A small image classifier, trained from scratch.
Training: muon at rate 0.0064, held-out accuracy 99%.
Rows from block 5 of a small image classifier, named by matrix and row number. Rows with one number within an expert belong to one neuron, the router's apart. Each number is 50 + 10 x the weight over its row's rms, rounded and kept within 0 to 99. All counts start at 0. After the name is the row's rms in percent of the matrix's.
Before each expert's rows are labels from the 100 images, of 14848, where the router gives the expert most weight on average: "strongest on" is what is common among them; "patch colour" is the nearest of a few named colours to the mean colour under the peak. Only what is clearly more common there than usual is listed. The data: stained colorectal tissue patches (NCT-CRC-HE-100K).
# router: router (model.blocks.5.mlp.router.weight, 16x96, trained with AdamW), inputs 48-95
# gate: expert gate (model.blocks.5.mlp.gate, 16x96x96), inputs 48-95
# up: expert up (model.blocks.5.mlp.up, 16x96x96), inputs 48-95
# down: expert down (model.blocks.5.mlp.down, 16x96x96, transposed), outputs 48-95

# expert 0
strongest on: tissue: cancer-associated stroma
patch colour: pink
router.0 101:45 47 52 42 67 46 33 42 67 40 43 46 43 45 67 49 40 42 44 43 42 49 63 53 44 55 41 38 59 56 58 35 52 51 55 51 70 48 46 43 67 44 52 42 34 62 56 54
gate.7 111:54 45 37 41 44 42 33 44 45 40 38 50 51 54 72 39 76 39 59 48 62 68 49 50 55 54 47 62 69 49 43 66 39 51 49 54 23 44 46 61 36 52 44 51 58 62 37 55
up.7 116:27 47 37 60 50 49 45 49 58 62 41 55 47 55 48 46 66 50 70 49 57 44 52 47 58 49 48 76 62 48 56 68 65 46 47 54 41 39 42 37 33 59 49 56 59 53 54 65
down.7 088:58 59 34 34 41 45 46 45 26 57 53 42 45 47 35 67 65 40 66 56 55 58 53 59 40 54 50 62 63 54 37 38 58 49 58 52 47 56 60 40 52 40 56 36 42 45 54 52
gate.8 095:43 61 57 76 48 52 39 31 37 48 57 62 44 61 32 58 34 51 46 53 57 55 56 74 46 58 58 65 57 36 44 49 47 55 43 49 27 62 54 46 40 43 52 63 51 56 40 64
up.8 109:46 62 65 73 38 49 42 26 43 40 63 70 50 58 34 46 38 38 50 43 58 50 45 69 42 58 40 62 62 54 40 44 43 49 36 54 33 58 46 39 33 56 38 46 44 56 52 49
down.8 118:58 47 39 53 56 36 38 51 41 46 63 53 55 37 27 45 46 48 44 40 43 45 42 57 42 30 38 57 39 54 59 57 56 54 41 57 45 41 68 46 57 49 63 49 45 44 51 48
gate.9 103:63 42 37 48 43 42 58 59 45 50 51 45 34 49 66 55 38 62 52 54 53 54 51 44 46 77 43 61 65 51 36 46 64 65 41 36 51 51 53 54 68 39 44 43 61 40 52 43
up.9 103:51 37 62 56 42 37 48 35 45 56 63 74 44 60 30 48 46 55 47 35 55 54 43 63 47 34 54 46 62 71 52 37 42 63 28 70 46 29 45 54 57 44 49 58 65 44 65 42
down.9 116:54 49 52 58 57 34 46 58 48 54 46 49 50 63 65 61 42 63 57 54 22 61 62 57 41 30 37 37 36 53 49 42 43 47 54 48 50 38 62 20 50 45 59 39 48 40 42 60
gate.10 098:36 41 44 38 56 39 62 47 63 35 60 55 46 37 55 53 74 63 42 58 40 63 59 42 56 59 45 43 28 40 51 47 46 39 70 64 70 45 59 51 48 51 33 45 38 60 39 36
up.10 095:38 59 49 56 61 61 77 42 47 59 52 52 43 55 48 41 66 59 59 47 54 54 45 40 34 37 69 53 46 50 53 56 56 53 38 38 75 45 47 43 35 34 44 50 46 57 54 47
down.10 094:59 56 36 62 34 41 43 64 54 41 59 58 60 39 42 60 61 51 42 35 37 48 36 57 43 37 54 49 44 47 54 47 54 44 50 84 55 51 52 43 75 55 49 58 53 34 52 49
gate.11 115:62 58 47 50 34 62 51 75 58 62 56 51 39 50 52 41 48 58 67 47 65 59 52 49 53 47 51 51 49 44 56 41 53 14 54 56 51 56 51 52 56 58 43 62 60 72 52 57
up.11 118:69 43 42 50 35 82 58 72 80 52 47 41 59 66 61 49 51 44 52 42 55 51 47 47 51 53 42 44 62 47 68 38 58 29 47 44 48 59 55 44 47 42 44 65 53 46 46 37
down.11 088:61 62 37 51 44 43 51 61 40 65 59 40 47 34 52 56 43 58 41 47 45 65 46 50 72 32 59 55 42 59 23 55 52 60 41 43 63 60 54 56 54 48 53 35 68 43 37 51
gate.12 070:53 39 63 40 49 49 42 56 66 52 49 43 44 48 59 58 76 46 60 31 43 61 52 47 63 58 63 41 43 51 50 52 35 65 60 53 41 36 50 38 50 34 39 56 57 38 61 66
up.12 067:43 49 36 55 42 46 39 48 52 39 57 51 62 55 27 35 39 57 53 60 58 44 55 59 39 51 32 46 44 49 58 49 51 44 54 33 40 45 55 53 71 52 64 51 50 54 46 35
down.12 075:47 45 60 42 59 58 43 59 40 58 59 53 58 62 42 44 41 50 75 36 36 43 62 64 55 48 60 49 43 54 52 55 54 55 53 37 49 42 62 67 42 50 36 52 44 52 52 36
gate.13 115:72 38 43 47 52 58 44 47 47 39 59 66 77 41 50 57 40 51 46 50 38 32 57 55 59 47 55 38 40 36 57 43 34 52 52 57 52 44 50 57 48 49 37 28 50 43 33 42
up.13 101:54 52 48 43 53 71 40 61 62 50 65 50 56 51 56 61 23 60 52 66 53 35 39 56 60 56 48 50 55 29 38 34 49 54 40 62 43 49 42 62 45 41 52 40 48 34 29 70
down.13 083:64 53 52 40 39 57 47 54 60 46 60 38 65 56 53 51 44 33 38 29 54 40 46 49 46 70 52 52 65 52 39 52 36 41 65 61 70 35 35 52 54 47 42 50 54 44 57 58
gate.14 085:27 63 45 42 33 39 50 37 56 57 62 50 46 56 49 50 37 50 41 58 46 58 63 42 21 46 54 55 55 45 63 53 34 65 54 48 36 67 46 57 60 42 51 52 64 48 52 37
up.14 096:65 46 43 46 67 59 71 49 49 28 53 47 54 59 67 54 59 59 50 64 62 40 57 52 51 54 49 48 47 38 39 47 65 26 54 29 59 46 46 42 42 51 49 40 38 58 51 50
down.14 103:69 31 71 54 53 36 51 49 53 65 40 58 40 51 57 44 45 53 64 60 43 44 43 51 43 65 54 49 58 48 51 44 55 45 48 40 23 62 29 31 58 67 38 51 52 57 59 43

# expert 7
strongest on: tissue: lymphocytes
patch colour: grey; brown
router.7 091:43 55 50 57 38 62 53 67 35 53 56 42 41 42 40 55 52 46 49 54 52 63 41 41 61 44 58 55 48 36 50 60 59 63 35 33 45 70 55 49 42 66 44 55 56 52 48 49
gate.7 100:38 61 36 58 35 31 50 58 66 60 47 46 58 36 36 52 37 48 37 60 50 49 59 55 62 45 52 59 66 43 57 37 47 54 52 51 36 57 43 58 41 42 52 73 50 40 47 50
up.7 098:54 52 68 35 73 64 55 55 37 51 52 53 33 61 56 55 58 57 43 41 49 52 40 36 42 55 55 35 32 55 51 60 55 46 51 41 68 48 48 33 56 54 48 36 46 69 52 58
down.7 100:41 33 45 68 44 61 52 63 35 32 56 58 49 54 47 71 54 64 56 58 39 48 59 54 54 42 44 47 41 43 64 50 44 46 55 63 49 48 60 62 47 34 30 48 45 46 48 70
gate.8 099:54 42 51 54 38 53 47 45 58 41 33 56 50 42 59 57 22 41 51 54 52 57 54 61 42 67 58 32 63 42 61 66 56 43 42 60 50 41 31 45 52 50 39 34 51 56 68 48
up.8 093:59 49 52 38 37 42 46 48 51 55 42 68 57 37 46 57 45 54 51 49 45 48 64 55 51 58 60 39 59 43 47 58 52 53 50 47 42 45 30 40 53 65 60 25 58 58 54 45
down.8 109:50 44 35 45 55 37 38 38 54 47 47 52 51 45 24 41 45 55 55 49 42 51 50 68 55 24 70 38 55 55 40 51 47 62 45 56 57 62 48 57 41 47 60 50 49 43 30 52
gate.9 093:47 44 45 36 53 52 63 41 39 51 44 37 49 36 55 39 52 35 53 62 39 46 40 45 73 37 27 58 48 62 48 59 59 63 37 72 59 53 39 60 52 39 48 34 37 39 50 49
up.9 092:47 47 69 59 34 54 41 52 54 40 47 56 53 68 54 55 46 39 55 50 50 46 49 47 33 44 43 41 58 42 58 22 63 49 38 66 45 24 64 46 52 42 51 55 47 47 61 32
down.9 100:43 65 47 65 41 46 49 46 67 57 39 71 58 58 48 42 67 63 56 41 60 40 41 61 42 41 42 51 52 63 63 65 50 53 38 49 54 46 51 36 42 57 67 45 62 54 49 44
gate.10 064:45 42 60 42 42 50 37 46 59 49 22 53 52 47 36 46 33 52 45 42 53 56 63 66 64 63 36 48 61 44 46 56 62 47 54 50 64 62 51 54 49 59 60 51 63 55 62 51
up.10 069:54 45 42 47 64 57 55 49 34 44 37 53 50 58 41 55 40 55 49 50 53 37 61 50 50 43 60 53 27 58 54 51 69 57 55 51 60 72 41 54 44 38 63 38 59 41 61 49
down.10 070:48 45 45 44 42 36 29 71 62 57 45 56 56 66 43 58 53 46 51 64 63 33 51 41 51 33 36 73 50 44 64 62 66 52 65 57 58 38 42 46 35 37 45 49 61 48 61 55
gate.11 072:45 63 62 49 37 32 52 53 62 54 38 46 62 31 64 50 41 44 36 53 53 32 51 51 62 38 56 43 50 63 63 35 40 37 68 54 58 62 46 37 52 44 45 51 59 59 31 69
up.11 070:38 70 57 40 20 57 64 64 58 55 32 37 57 37 47 54 52 47 54 51 55 39 44 39 61 42 56 39 64 47 70 41 44 40 49 53 54 57 51 51 72 52 36 57 49 43 39 53
down.11 077:59 45 61 48 53 38 35 40 51 34 43 56 51 27 57 60 56 59 52 39 52 60 52 37 41 37 65 45 42 63 58 50 39 50 52 35 36 62 72 49 52 30 66 44 61 44 42 41
gate.12 102:55 64 50 61 52 48 44 37 47 62 49 50 38 65 38 51 53 43 53 51 46 43 44 45 47 73 82 67 33 48 35 46 54 33 41 36 53 48 63 47 51 52 54 66 53 48 48 55
up.12 099:49 61 54 54 46 58 44 34 47 53 58 46 34 64 38 55 56 53 59 50 37 52 32 60 46 58 67 70 41 42 46 56 52 47 45 47 44 54 64 38 60 60 52 65 57 45 38 47
down.12 115:46 62 43 55 51 46 50 47 45 40 53 49 61 52 51 47 60 49 62 72 60 37 42 42 50 56 52 55 29 39 47 46 63 55 55 44 35 48 46 51 33 44 39 63 49 58 44 49
gate.13 107:65 62 57 40 44 72 42 42 40 49 44 50 44 54 45 72 44 30 50 19 42 37 46 64 41 50 46 41 54 65 59 54 62 45 55 53 56 63 60 56 48 57 67 59 61 25 59 61
up.13 110:73 31 46 39 32 60 47 34 56 63 46 36 55 46 45 57 47 43 46 33 51 31 33 52 44 37 45 54 40 54 47 39 59 62 35 53 52 46 61 59 52 64 65 78 66 35 39 55
down.13 114:51 58 55 49 40 64 45 44 48 22 48 49 62 35 56 61 41 58 44 73 57 63 41 54 66 63 58 54 37 36 60 39 43 42 32 58 46 35 40 50 49 70 70 58 60 47 64 54
gate.14 105:46 43 60 47 64 52 46 43 42 25 40 36 47 57 43 77 64 55 59 63 46 54 45 52 77 40 47 35 61 50 42 30 57 36 40 56 41 58 53 56 53 52 47 67 64 54 61 47
up.14 115:45 66 31 54 55 36 30 66 46 48 55 58 44 47 59 49 41 48 65 46 45 56 48 39 58 44 33 55 58 40 48 34 40 50 58 66 45 60 69 54 32 48 65 61 29 46 62 52
down.14 099:53 58 48 32 55 38 49 47 48 51 66 54 44 58 54 52 23 45 41 50 56 50 58 66 39 78 48 73 47 54 50 42 41 56 38 35 40 40 52 45 50 56 38 40 57 58 52 47

# expert 1
strongest on: tissue: smooth muscle
patch colour: pink
router.1 082:58 52 52 65 44 58 46 60 50 67 46 46 51 48 32 40 41 50 43 47 60 57 51 51 51 49 52 36 48 50 54 44 73 55 60 51 53 58 59 24 62 29 69 31 35 55 41 55
gate.16 110:50 63 26 60 55 49 67 70 45 41 55 44 45 44 45 35 49 44 51 34 53 52 66 70 65 57 43 31 54 56 56 53 31 42 59 46 49 52 46 66 52 50 44 53 49 53 57 39
up.16 110:68 43 61 45 40 61 33 28 22 65 63 55 52 38 47 63 56 52 47 60 54 50 45 39 36 43 62 52 54 44 66 51 71 64 47 47 34 59 63 31 52 44 42 54 54 46 57 58
down.16 093:54 50 39 65 52 63 73 60 50 45 53 40 34 29 54 40 40 59 42 52 50 44 40 57 70 48 44 43 47 49 58 52 51 37 32 44 58 47 49 42 44 62 41 64 45 66 55 53
gate.17 098:38 67 50 47 55 48 37 49 44 38 55 42 41 57 26 35 55 49 46 46 54 54 51 65 36 61 55 43 43 49 56 63 47 50 20 42 53 63 45 54 61 46 54 42 44 47 28 30
up.17 102:46 65 47 38 64 44 37 57 38 48 49 47 32 52 31 43 49 46 41 51 54 53 58 58 47 48 37 43 35 47 63 64 42 52 21 49 49 70 52 51 70 39 57 52 43 58 32 29
down.17 100:54 56 42 63 59 48 62 40 67 40 43 45 51 51 43 46 58 52 34 51 19 56 49 52 49 37 30 68 72 54 48 46 62 46 53 27 50 45 62 32 47 48 39 42 70 32 45 49
gate.18 109:56 48 59 56 63 53 44 48 54 55 46 55 53 49 55 54 52 62 34 47 60 33 54 59 53 30 59 41 63 62 49 33 56 52 52 56 60 49 50 53 35 38 46 68 51 34 38 50
up.18 101:44 44 56 52 49 40 46 63 36 40 44 41 62 58 62 68 39 55 46 63 51 44 54 36 58 41 56 33 74 46 37 59 44 65 62 54 54 52 60 68 46 43 67 26 58 34 45 54
down.18 090:57 65 42 48 50 28 62 35 60 35 44 62 53 50 50 74 46 32 42 42 50 45 56 47 52 51 53 66 50 41 34 49 55 57 59 53 54 31 57 65 73 44 51 61 54 42 51 44
gate.19 127:31 59 41 63 55 65 48 52 69 33 63 55 52 56 34 57 30 44 60 38 46 51 66 55 50 73 45 44 39 49 42 60 45 52 61 61 63 46 44 39 65 51 61 41 35 30 42 45
up.19 122:55 56 52 56 40 27 49 66 53 58 57 38 50 34 59 45 66 41 45 41 56 51 67 45 54 67 34 46 43 43 44 51 57 51 51 52 53 43 59 48 34 34 49 61 47 62 44 54
down.19 095:49 55 54 47 67 40 56 38 65 37 39 60 43 60 39 50 61 43 53 39 67 45 46 35 49 66 45 59 53 41 47 65 51 55 43 45 61 67 48 56 57 67 63 41 40 62 47 49
gate.20 091:65 48 57 50 50 55 35 49 47 51 43 50 48 53 55 60 42 50 43 35 35 67 66 57 49 67 49 53 52 57 47 52 37 37 50 50 26 55 47 42 69 36 37 44 63 58 45 54
up.20 097:60 30 53 41 47 44 46 46 37 52 39 63 52 57 57 62 55 40 33 45 33 73 57 50 71 46 35 43 53 54 48 63 50 40 60 52 48 42 48 32 43 36 33 52 46 56 30 54
down.20 094:45 46 27 39 44 37 54 57 66 52 39 56 44 52 55 40 59 26 43 37 45 48 48 42 46 56 56 50 60 66 38 53 55 50 47 50 42 27 75 50 48 38 55 62 34 35 45 50
gate.21 093:51 36 68 55 55 45 59 44 47 56 51 40 50 28 66 48 43 45 31 55 28 55 37 55 51 49 75 40 47 69 49 58 45 50 49 58 64 39 52 49 53 29 53 54 50 43 69 48
up.21 097:48 56 32 59 56 46 44 46 46 52 50 57 38 53 44 46 51 59 42 43 64 63 64 53 62 53 43 66 45 60 65 34 56 40 49 51 58 73 49 44 46 44 53 45 50 42 36 31
down.21 101:63 32 37 62 42 52 46 43 56 52 69 34 40 71 45 55 43 33 47 36 43 63 58 53 46 64 51 64 44 49 34 55 51 58 47 54 42 48 76 27 48 63 39 55 50 47 44 53
gate.22 104:46 43 42 49 54 54 59 53 58 29 54 45 50 66 55 64 72 46 60 49 43 46 47 46 63 60 54 51 49 50 52 32 36 54 37 53 43 37 37 44 68 63 52 45 42 47 60 66
up.22 110:50 49 57 58 45 65 54 50 31 61 46 45 52 83 56 60 26 52 50 43 51 48 49 47 52 64 54 44 51 50 51 43 63 71 46 54 52 51 63 53 38 62 51 33 35 48 54 44
down.22 104:35 39 51 47 40 43 49 57 56 35 48 58 59 36 56 50 46 60 41 53 45 75 59 44 50 49 52 34 51 53 46 50 51 46 45 48 45 46 44 40 26 47 34 63 58 54 48 40
gate.23 102:47 64 36 68 31 45 53 32 40 57 41 52 44 45 47 58 62 54 56 33 62 57 49 56 55 44 62 41 38 53 66 57 56 50 59 57 55 50 65 38 46 52 52 52 68 37 49 46
up.23 103:44 37 48 63 54 54 48 42 49 48 63 67 30 39 39 41 62 57 53 40 34 60 55 43 53 59 33 55 54 66 47 41 39 71 46 44 42 53 55 49 40 53 55 52 34 57 59 53
down.23 098:36 37 53 52 36 41 59 54 43 59 67 41 39 48 60 46 40 40 48 50 68 44 39 53 48 61 70 51 55 57 68 66 60 41 62 41 43 44 49 68 43 45 53 39 57 68 41 44

# expert 3
strongest on: tissue: adipose tissue
patch colour: white
router.3 119:53 38 43 49 70 62 62 53 59 52 43 47 68 63 57 39 60 34 58 55 58 51 46 37 54 43 43 52 32 50 57 48 45 37 59 60 62 52 64 45 54 52 40 43 38 65 27 58
gate.7 076:64 53 43 34 44 55 37 60 57 62 33 37 71 48 33 56 49 54 50 37 82 50 55 66 54 49 32 51 44 69 42 55 39 59 36 45 45 50 47 35 47 75 54 54 57 61 50 54
up.7 078:77 45 54 42 42 40 34 47 57 67 52 49 56 40 29 49 50 51 49 36 81 65 65 58 48 50 33 47 31 78 44 45 47 62 32 57 62 50 40 53 50 65 53 46 59 44 54 59
down.7 079:52 41 26 73 60 61 56 37 42 53 48 56 71 53 59 32 50 43 60 60 51 45 50 50 50 62 39 44 52 75 59 55 64 74 50 45 31 52 46 48 52 58 41 52 47 30 44 52
gate.8 112:40 62 69 54 44 56 49 61 51 54 52 37 67 61 47 48 56 64 57 67 44 53 66 57 47 34 50 49 52 52 55 36 61 34 52 39 39 45 50 49 53 48 35 48 44 63 30 64
up.8 108:42 46 66 47 57 45 35 51 44 59 47 45 46 66 36 77 47 42 43 56 46 70 42 59 43 42 71 56 54 46 46 49 62 54 51 33 48 46 44 48 40 44 41 55 48 38 46 61
down.8 103:49 49 53 43 45 51 36 48 62 53 56 58 36 68 53 43 43 37 53 44 59 39 47 48 50 59 46 54 49 40 40 49 50 53 51 45 51 50 47 35 63 48 46 55 47 59 60 67
gate.9 077:47 51 48 54 36 49 66 45 53 42 60 57 50 47 56 49 29 62 61 39 50 54 55 41 67 42 32 57 48 47 49 55 43 45 59 56 67 27 54 70 55 69 56 59 51 54 45 48
up.9 068:38 44 72 51 39 57 65 68 42 54 76 45 36 73 49 58 30 55 46 53 53 44 48 43 54 50 49 32 49 56 34 31 34 60 56 46 59 58 55 47 62 41 75 48 40 61 55 48
down.9 085:46 50 53 49 42 75 53 54 36 26 59 48 50 40 53 58 65 48 62 38 33 65 53 57 43 53 63 43 56 34 48 74 34 36 43 56 36 67 65 49 68 34 54 37 45 46 59 47
gate.10 106:49 37 67 50 47 64 50 45 34 50 39 53 60 49 48 22 42 31 53 63 61 53 52 49 47 57 60 41 54 49 39 59 62 51 45 50 52 54 42 54 50 56 50 68 47 51 53 60
up.10 106:53 60 45 59 44 37 62 54 56 41 65 37 50 48 52 62 54 75 40 46 74 56 45 46 45 50 57 63 39 42 43 30 51 52 48 54 36 53 37 44 48 28 53 39 49 52 42 52
down.10 105:33 45 61 58 38 46 44 50 56 79 45 60 52 44 51 42 49 52 45 54 62 53 59 52 46 35 70 60 64 56 32 39 48 54 51 55 34 50 59 58 52 54 44 53 44 60 42 45
gate.11 105:46 51 47 37 69 56 54 44 53 69 49 44 53 55 48 57 62 58 54 41 31 60 51 54 54 42 52 24 43 37 54 58 57 63 53 44 43 59 69 50 45 40 61 42 29 50 55 44
up.11 092:53 50 55 48 34 50 66 55 66 41 50 54 51 75 44 40 47 51 60 43 46 54 31 52 63 52 57 65 52 60 54 56 53 56 54 51 62 45 66 63 45 48 52 41 29 34 54 34
down.11 099:56 48 56 54 61 61 45 67 56 54 60 51 50 46 56 61 53 53 47 51 37 47 79 37 46 49 48 47 51 62 36 46 46 39 43 54 48 54 38 40 33 59 44 48 43 40 37 53
gate.12 101:62 31 49 54 64 52 59 47 51 64 49 65 47 39 40 64 54 58 50 39 52 44 40 50 57 48 60 66 56 52 45 48 61 63 50 25 50 60 58 36 57 41 29 57 54 37 55 35
up.12 101:53 66 52 58 33 51 51 51 47 43 48 46 69 44 56 45 46 50 52 59 48 50 48 60 50 45 50 39 51 60 50 51 61 33 63 46 51 49 47 50 52 45 36 63 46 32 54 71
down.12 101:39 60 55 50 50 63 40 42 54 56 54 58 44 53 52 48 37 56 61 35 54 47 40 43 40 70 34 48 54 34 48 41 54 44 41 46 59 52 53 57 68 37 65 47 43 46 49 64
gate.13 098:55 31 43 51 48 53 49 58 68 62 39 29 38 46 45 57 53 60 54 62 63 44 60 40 60 42 51 38 64 37 42 53 35 51 44 55 36 56 50 47 31 58 60 40 40 56 42 63
up.13 097:54 35 41 53 45 56 45 49 40 45 70 51 51 58 65 53 34 49 59 42 33 49 58 48 52 61 34 65 41 59 64 40 50 47 66 40 37 55 59 50 74 41 31 53 58 38 57 54
down.13 104:21 66 59 45 42 46 35 58 35 63 77 44 43 53 39 52 44 51 51 50 50 40 50 63 43 43 52 50 41 52 51 47 56 47 44 63 57 45 42 60 34 46 55 67 49 64 60 28
gate.14 105:60 30 57 48 47 47 64 50 39 50 43 63 43 57 42 50 71 50 67 57 51 55 49 33 58 47 36 62 41 63 62 57 46 61 47 56 33 37 50 44 55 50 62 57 53 41 70 48
up.14 105:48 51 57 27 53 47 50 42 56 58 52 53 51 51 47 42 48 62 26 64 62 31 44 58 34 44 48 69 67 44 38 50 54 45 51 60 44 42 50 59 40 53 43 66 62 39 56 53
down.14 100:52 63 51 42 58 39 39 42 41 48 46 68 53 50 34 50 71 41 39 51 49 69 48 52 40 61 61 45 34 50 39 61 47 36 56 41 64 56 25 70 48 59 50 48 60 60 50 56

# expert 15
strongest on: tissue: lymphocytes; tissue: normal colon mucosa
patch colour: pink
router.15 093:43 52 50 49 52 48 43 42 69 56 47 45 55 43 48 40 56 47 35 47 51 52 44 55 51 46 53 54 50 57 48 36 50 63 30 47 34 52 55 57 40 55 40 69 60 50 38 38
gate.7 101:62 35 43 46 50 53 59 30 46 54 52 37 43 47 40 51 25 46 32 50 53 46 45 66 52 44 43 43 40 58 53 58 53 69 48 51 44 62 52 56 71 46 61 49 43 41 55 65
up.7 096:58 38 50 70 66 61 53 18 42 48 55 39 41 54 34 43 36 50 46 51 59 52 67 39 45 50 59 48 46 50 42 53 58 68 51 64 51 49 35 57 61 55 57 51 39 34 54 52
down.7 088:62 43 58 45 41 44 43 50 40 46 35 41 46 58 59 58 56 47 41 39 46 53 54 40 54 36 58 51 63 68 46 55 61 43 50 59 49 41 42 65 57 55 54 44 42 59 40 53
gate.8 113:36 49 48 62 58 47 47 57 55 50 57 53 49 54 60 37 63 46 65 57 55 38 53 58 55 46 59 55 29 45 51 32 49 57 46 64 35 55 51 54 33 47 48 58 53 51 35 55
up.8 117:61 66 58 47 53 48 78 67 62 57 51 51 54 55 60 46 42 43 42 49 40 62 30 26 48 48 58 24 37 69 49 65 57 41 53 37 59 49 44 45 48 58 31 35 63 56 57 44
down.8 097:57 45 71 59 69 50 44 56 66 47 43 44 54 60 72 55 44 57 49 51 33 37 44 41 56 40 39 46 41 33 58 55 62 64 43 51 57 65 50 41 44 36 54 51 44 41 65 63
gate.9 114:49 53 45 52 48 16 62 43 54 45 48 59 53 36 50 36 54 38 52 45 38 38 52 58 55 70 42 26 48 55 42 55 39 47 54 43 54 64 62 56 51 43 48 45 49 41 55 43
up.9 117:37 44 56 57 46 38 61 40 63 47 57 53 47 43 54 48 44 78 55 61 52 54 49 48 40 47 50 52 42 42 60 38 74 36 48 59 49 41 51 36 50 37 58 42 49 56 42 78
down.9 095:59 49 58 58 51 53 46 61 51 61 54 43 56 54 35 68 40 40 52 31 51 50 40 57 80 39 40 42 43 45 64 42 46 60 54 62 37 48 50 45 44 48 72 57 51 30 37 66
gate.10 082:44 56 62 55 45 58 60 43 29 63 54 50 58 49 50 55 51 57 40 34 61 53 48 53 45 44 51 52 58 66 60 60 53 34 33 54 48 47 39 36 44 61 66 42 56 28 50 68
up.10 087:61 38 60 48 71 27 55 49 54 54 51 59 39 45 53 50 49 51 58 37 67 50 44 47 51 42 68 32 33 43 63 45 42 65 63 46 48 49 31 22 69 35 52 60 39 51 45 47
down.10 100:45 43 57 33 47 41 69 39 54 49 58 52 63 59 49 60 46 54 35 61 54 37 51 48 43 54 57 52 67 41 47 39 71 37 41 52 52 37 68 42 59 63 42 43 28 42 65 55
gate.11 077:72 62 54 60 52 54 36 54 57 51 49 44 46 42 49 50 43 40 52 70 44 34 64 37 56 45 55 40 69 40 51 63 51 57 41 48 59 48 62 45 48 46 44 47 34 42 41 66
up.11 071:75 57 45 56 39 45 53 72 62 46 52 50 30 44 50 62 60 53 49 52 51 52 37 52 49 55 54 38 47 45 66 47 58 47 29 45 34 52 51 61 65 57 54 52 41 38 48 46
down.11 085:72 59 32 35 52 39 52 45 60 56 40 53 53 71 49 40 52 47 47 58 45 41 44 54 61 60 46 45 60 64 38 67 42 69 60 39 58 59 54 43 60 53 64 41 62 60 60 55
gate.12 099:61 54 56 57 47 49 40 49 37 73 42 50 57 41 63 54 53 47 40 57 53 61 35 41 57 53 52 43 45 57 32 47 62 49 56 32 55 56 40 12 43 46 52 48 39 52 33 54
up.12 101:44 42 46 36 55 29 47 61 44 35 56 58 52 55 51 51 42 39 57 65 61 49 68 50 31 64 60 63 37 44 48 71 56 52 47 55 43 42 58 81 49 33 40 51 46 42 59 55
down.12 112:38 33 31 47 45 42 34 41 60 47 54 49 70 47 40 54 39 56 45 54 43 67 50 44 54 45 46 41 51 48 41 38 44 44 57 61 61 67 52 41 57 48 61 40 47 49 33 55
gate.13 102:56 21 34 38 44 41 62 66 53 51 53 53 60 43 52 51 38 43 64 55 46 49 55 55 37 39 61 75 42 59 61 50 55 33 44 56 48 43 58 48 44 29 46 48 59 40 50 44
up.13 109:29 48 36 44 30 49 59 63 68 42 63 44 37 50 55 65 30 60 45 52 47 59 44 44 56 79 52 47 25 32 60 42 43 42 63 45 56 63 55 50 50 52 43 58 57 54 53 47
down.13 103:53 69 49 44 43 53 63 55 39 54 40 54 40 54 48 46 54 50 55 69 56 59 69 70 48 30 52 57 59 54 48 66 45 30 63 61 38 55 53 54 25 56 35 46 53 34 48 49
gate.14 075:41 52 62 33 63 59 37 48 64 33 42 59 62 63 63 53 48 50 55 35 56 46 47 49 61 56 37 54 45 49 56 55 59 28 50 56 65 47 46 57 35 67 36 48 53 70 36 51
up.14 078:41 39 65 41 43 46 44 58 44 35 35 61 54 46 54 48 74 39 77 31 53 52 51 43 36 48 45 49 42 47 29 60 45 53 64 47 39 59 55 49 53 53 57 54 47 45 56 57
down.14 085:62 53 64 67 51 49 56 63 48 54 72 55 50 49 61 51 34 48 32 58 47 53 54 58 32 34 36 43 60 49 49 52 31 43 61 55 54 53 46 44 61 53 57 61 56 48 46 56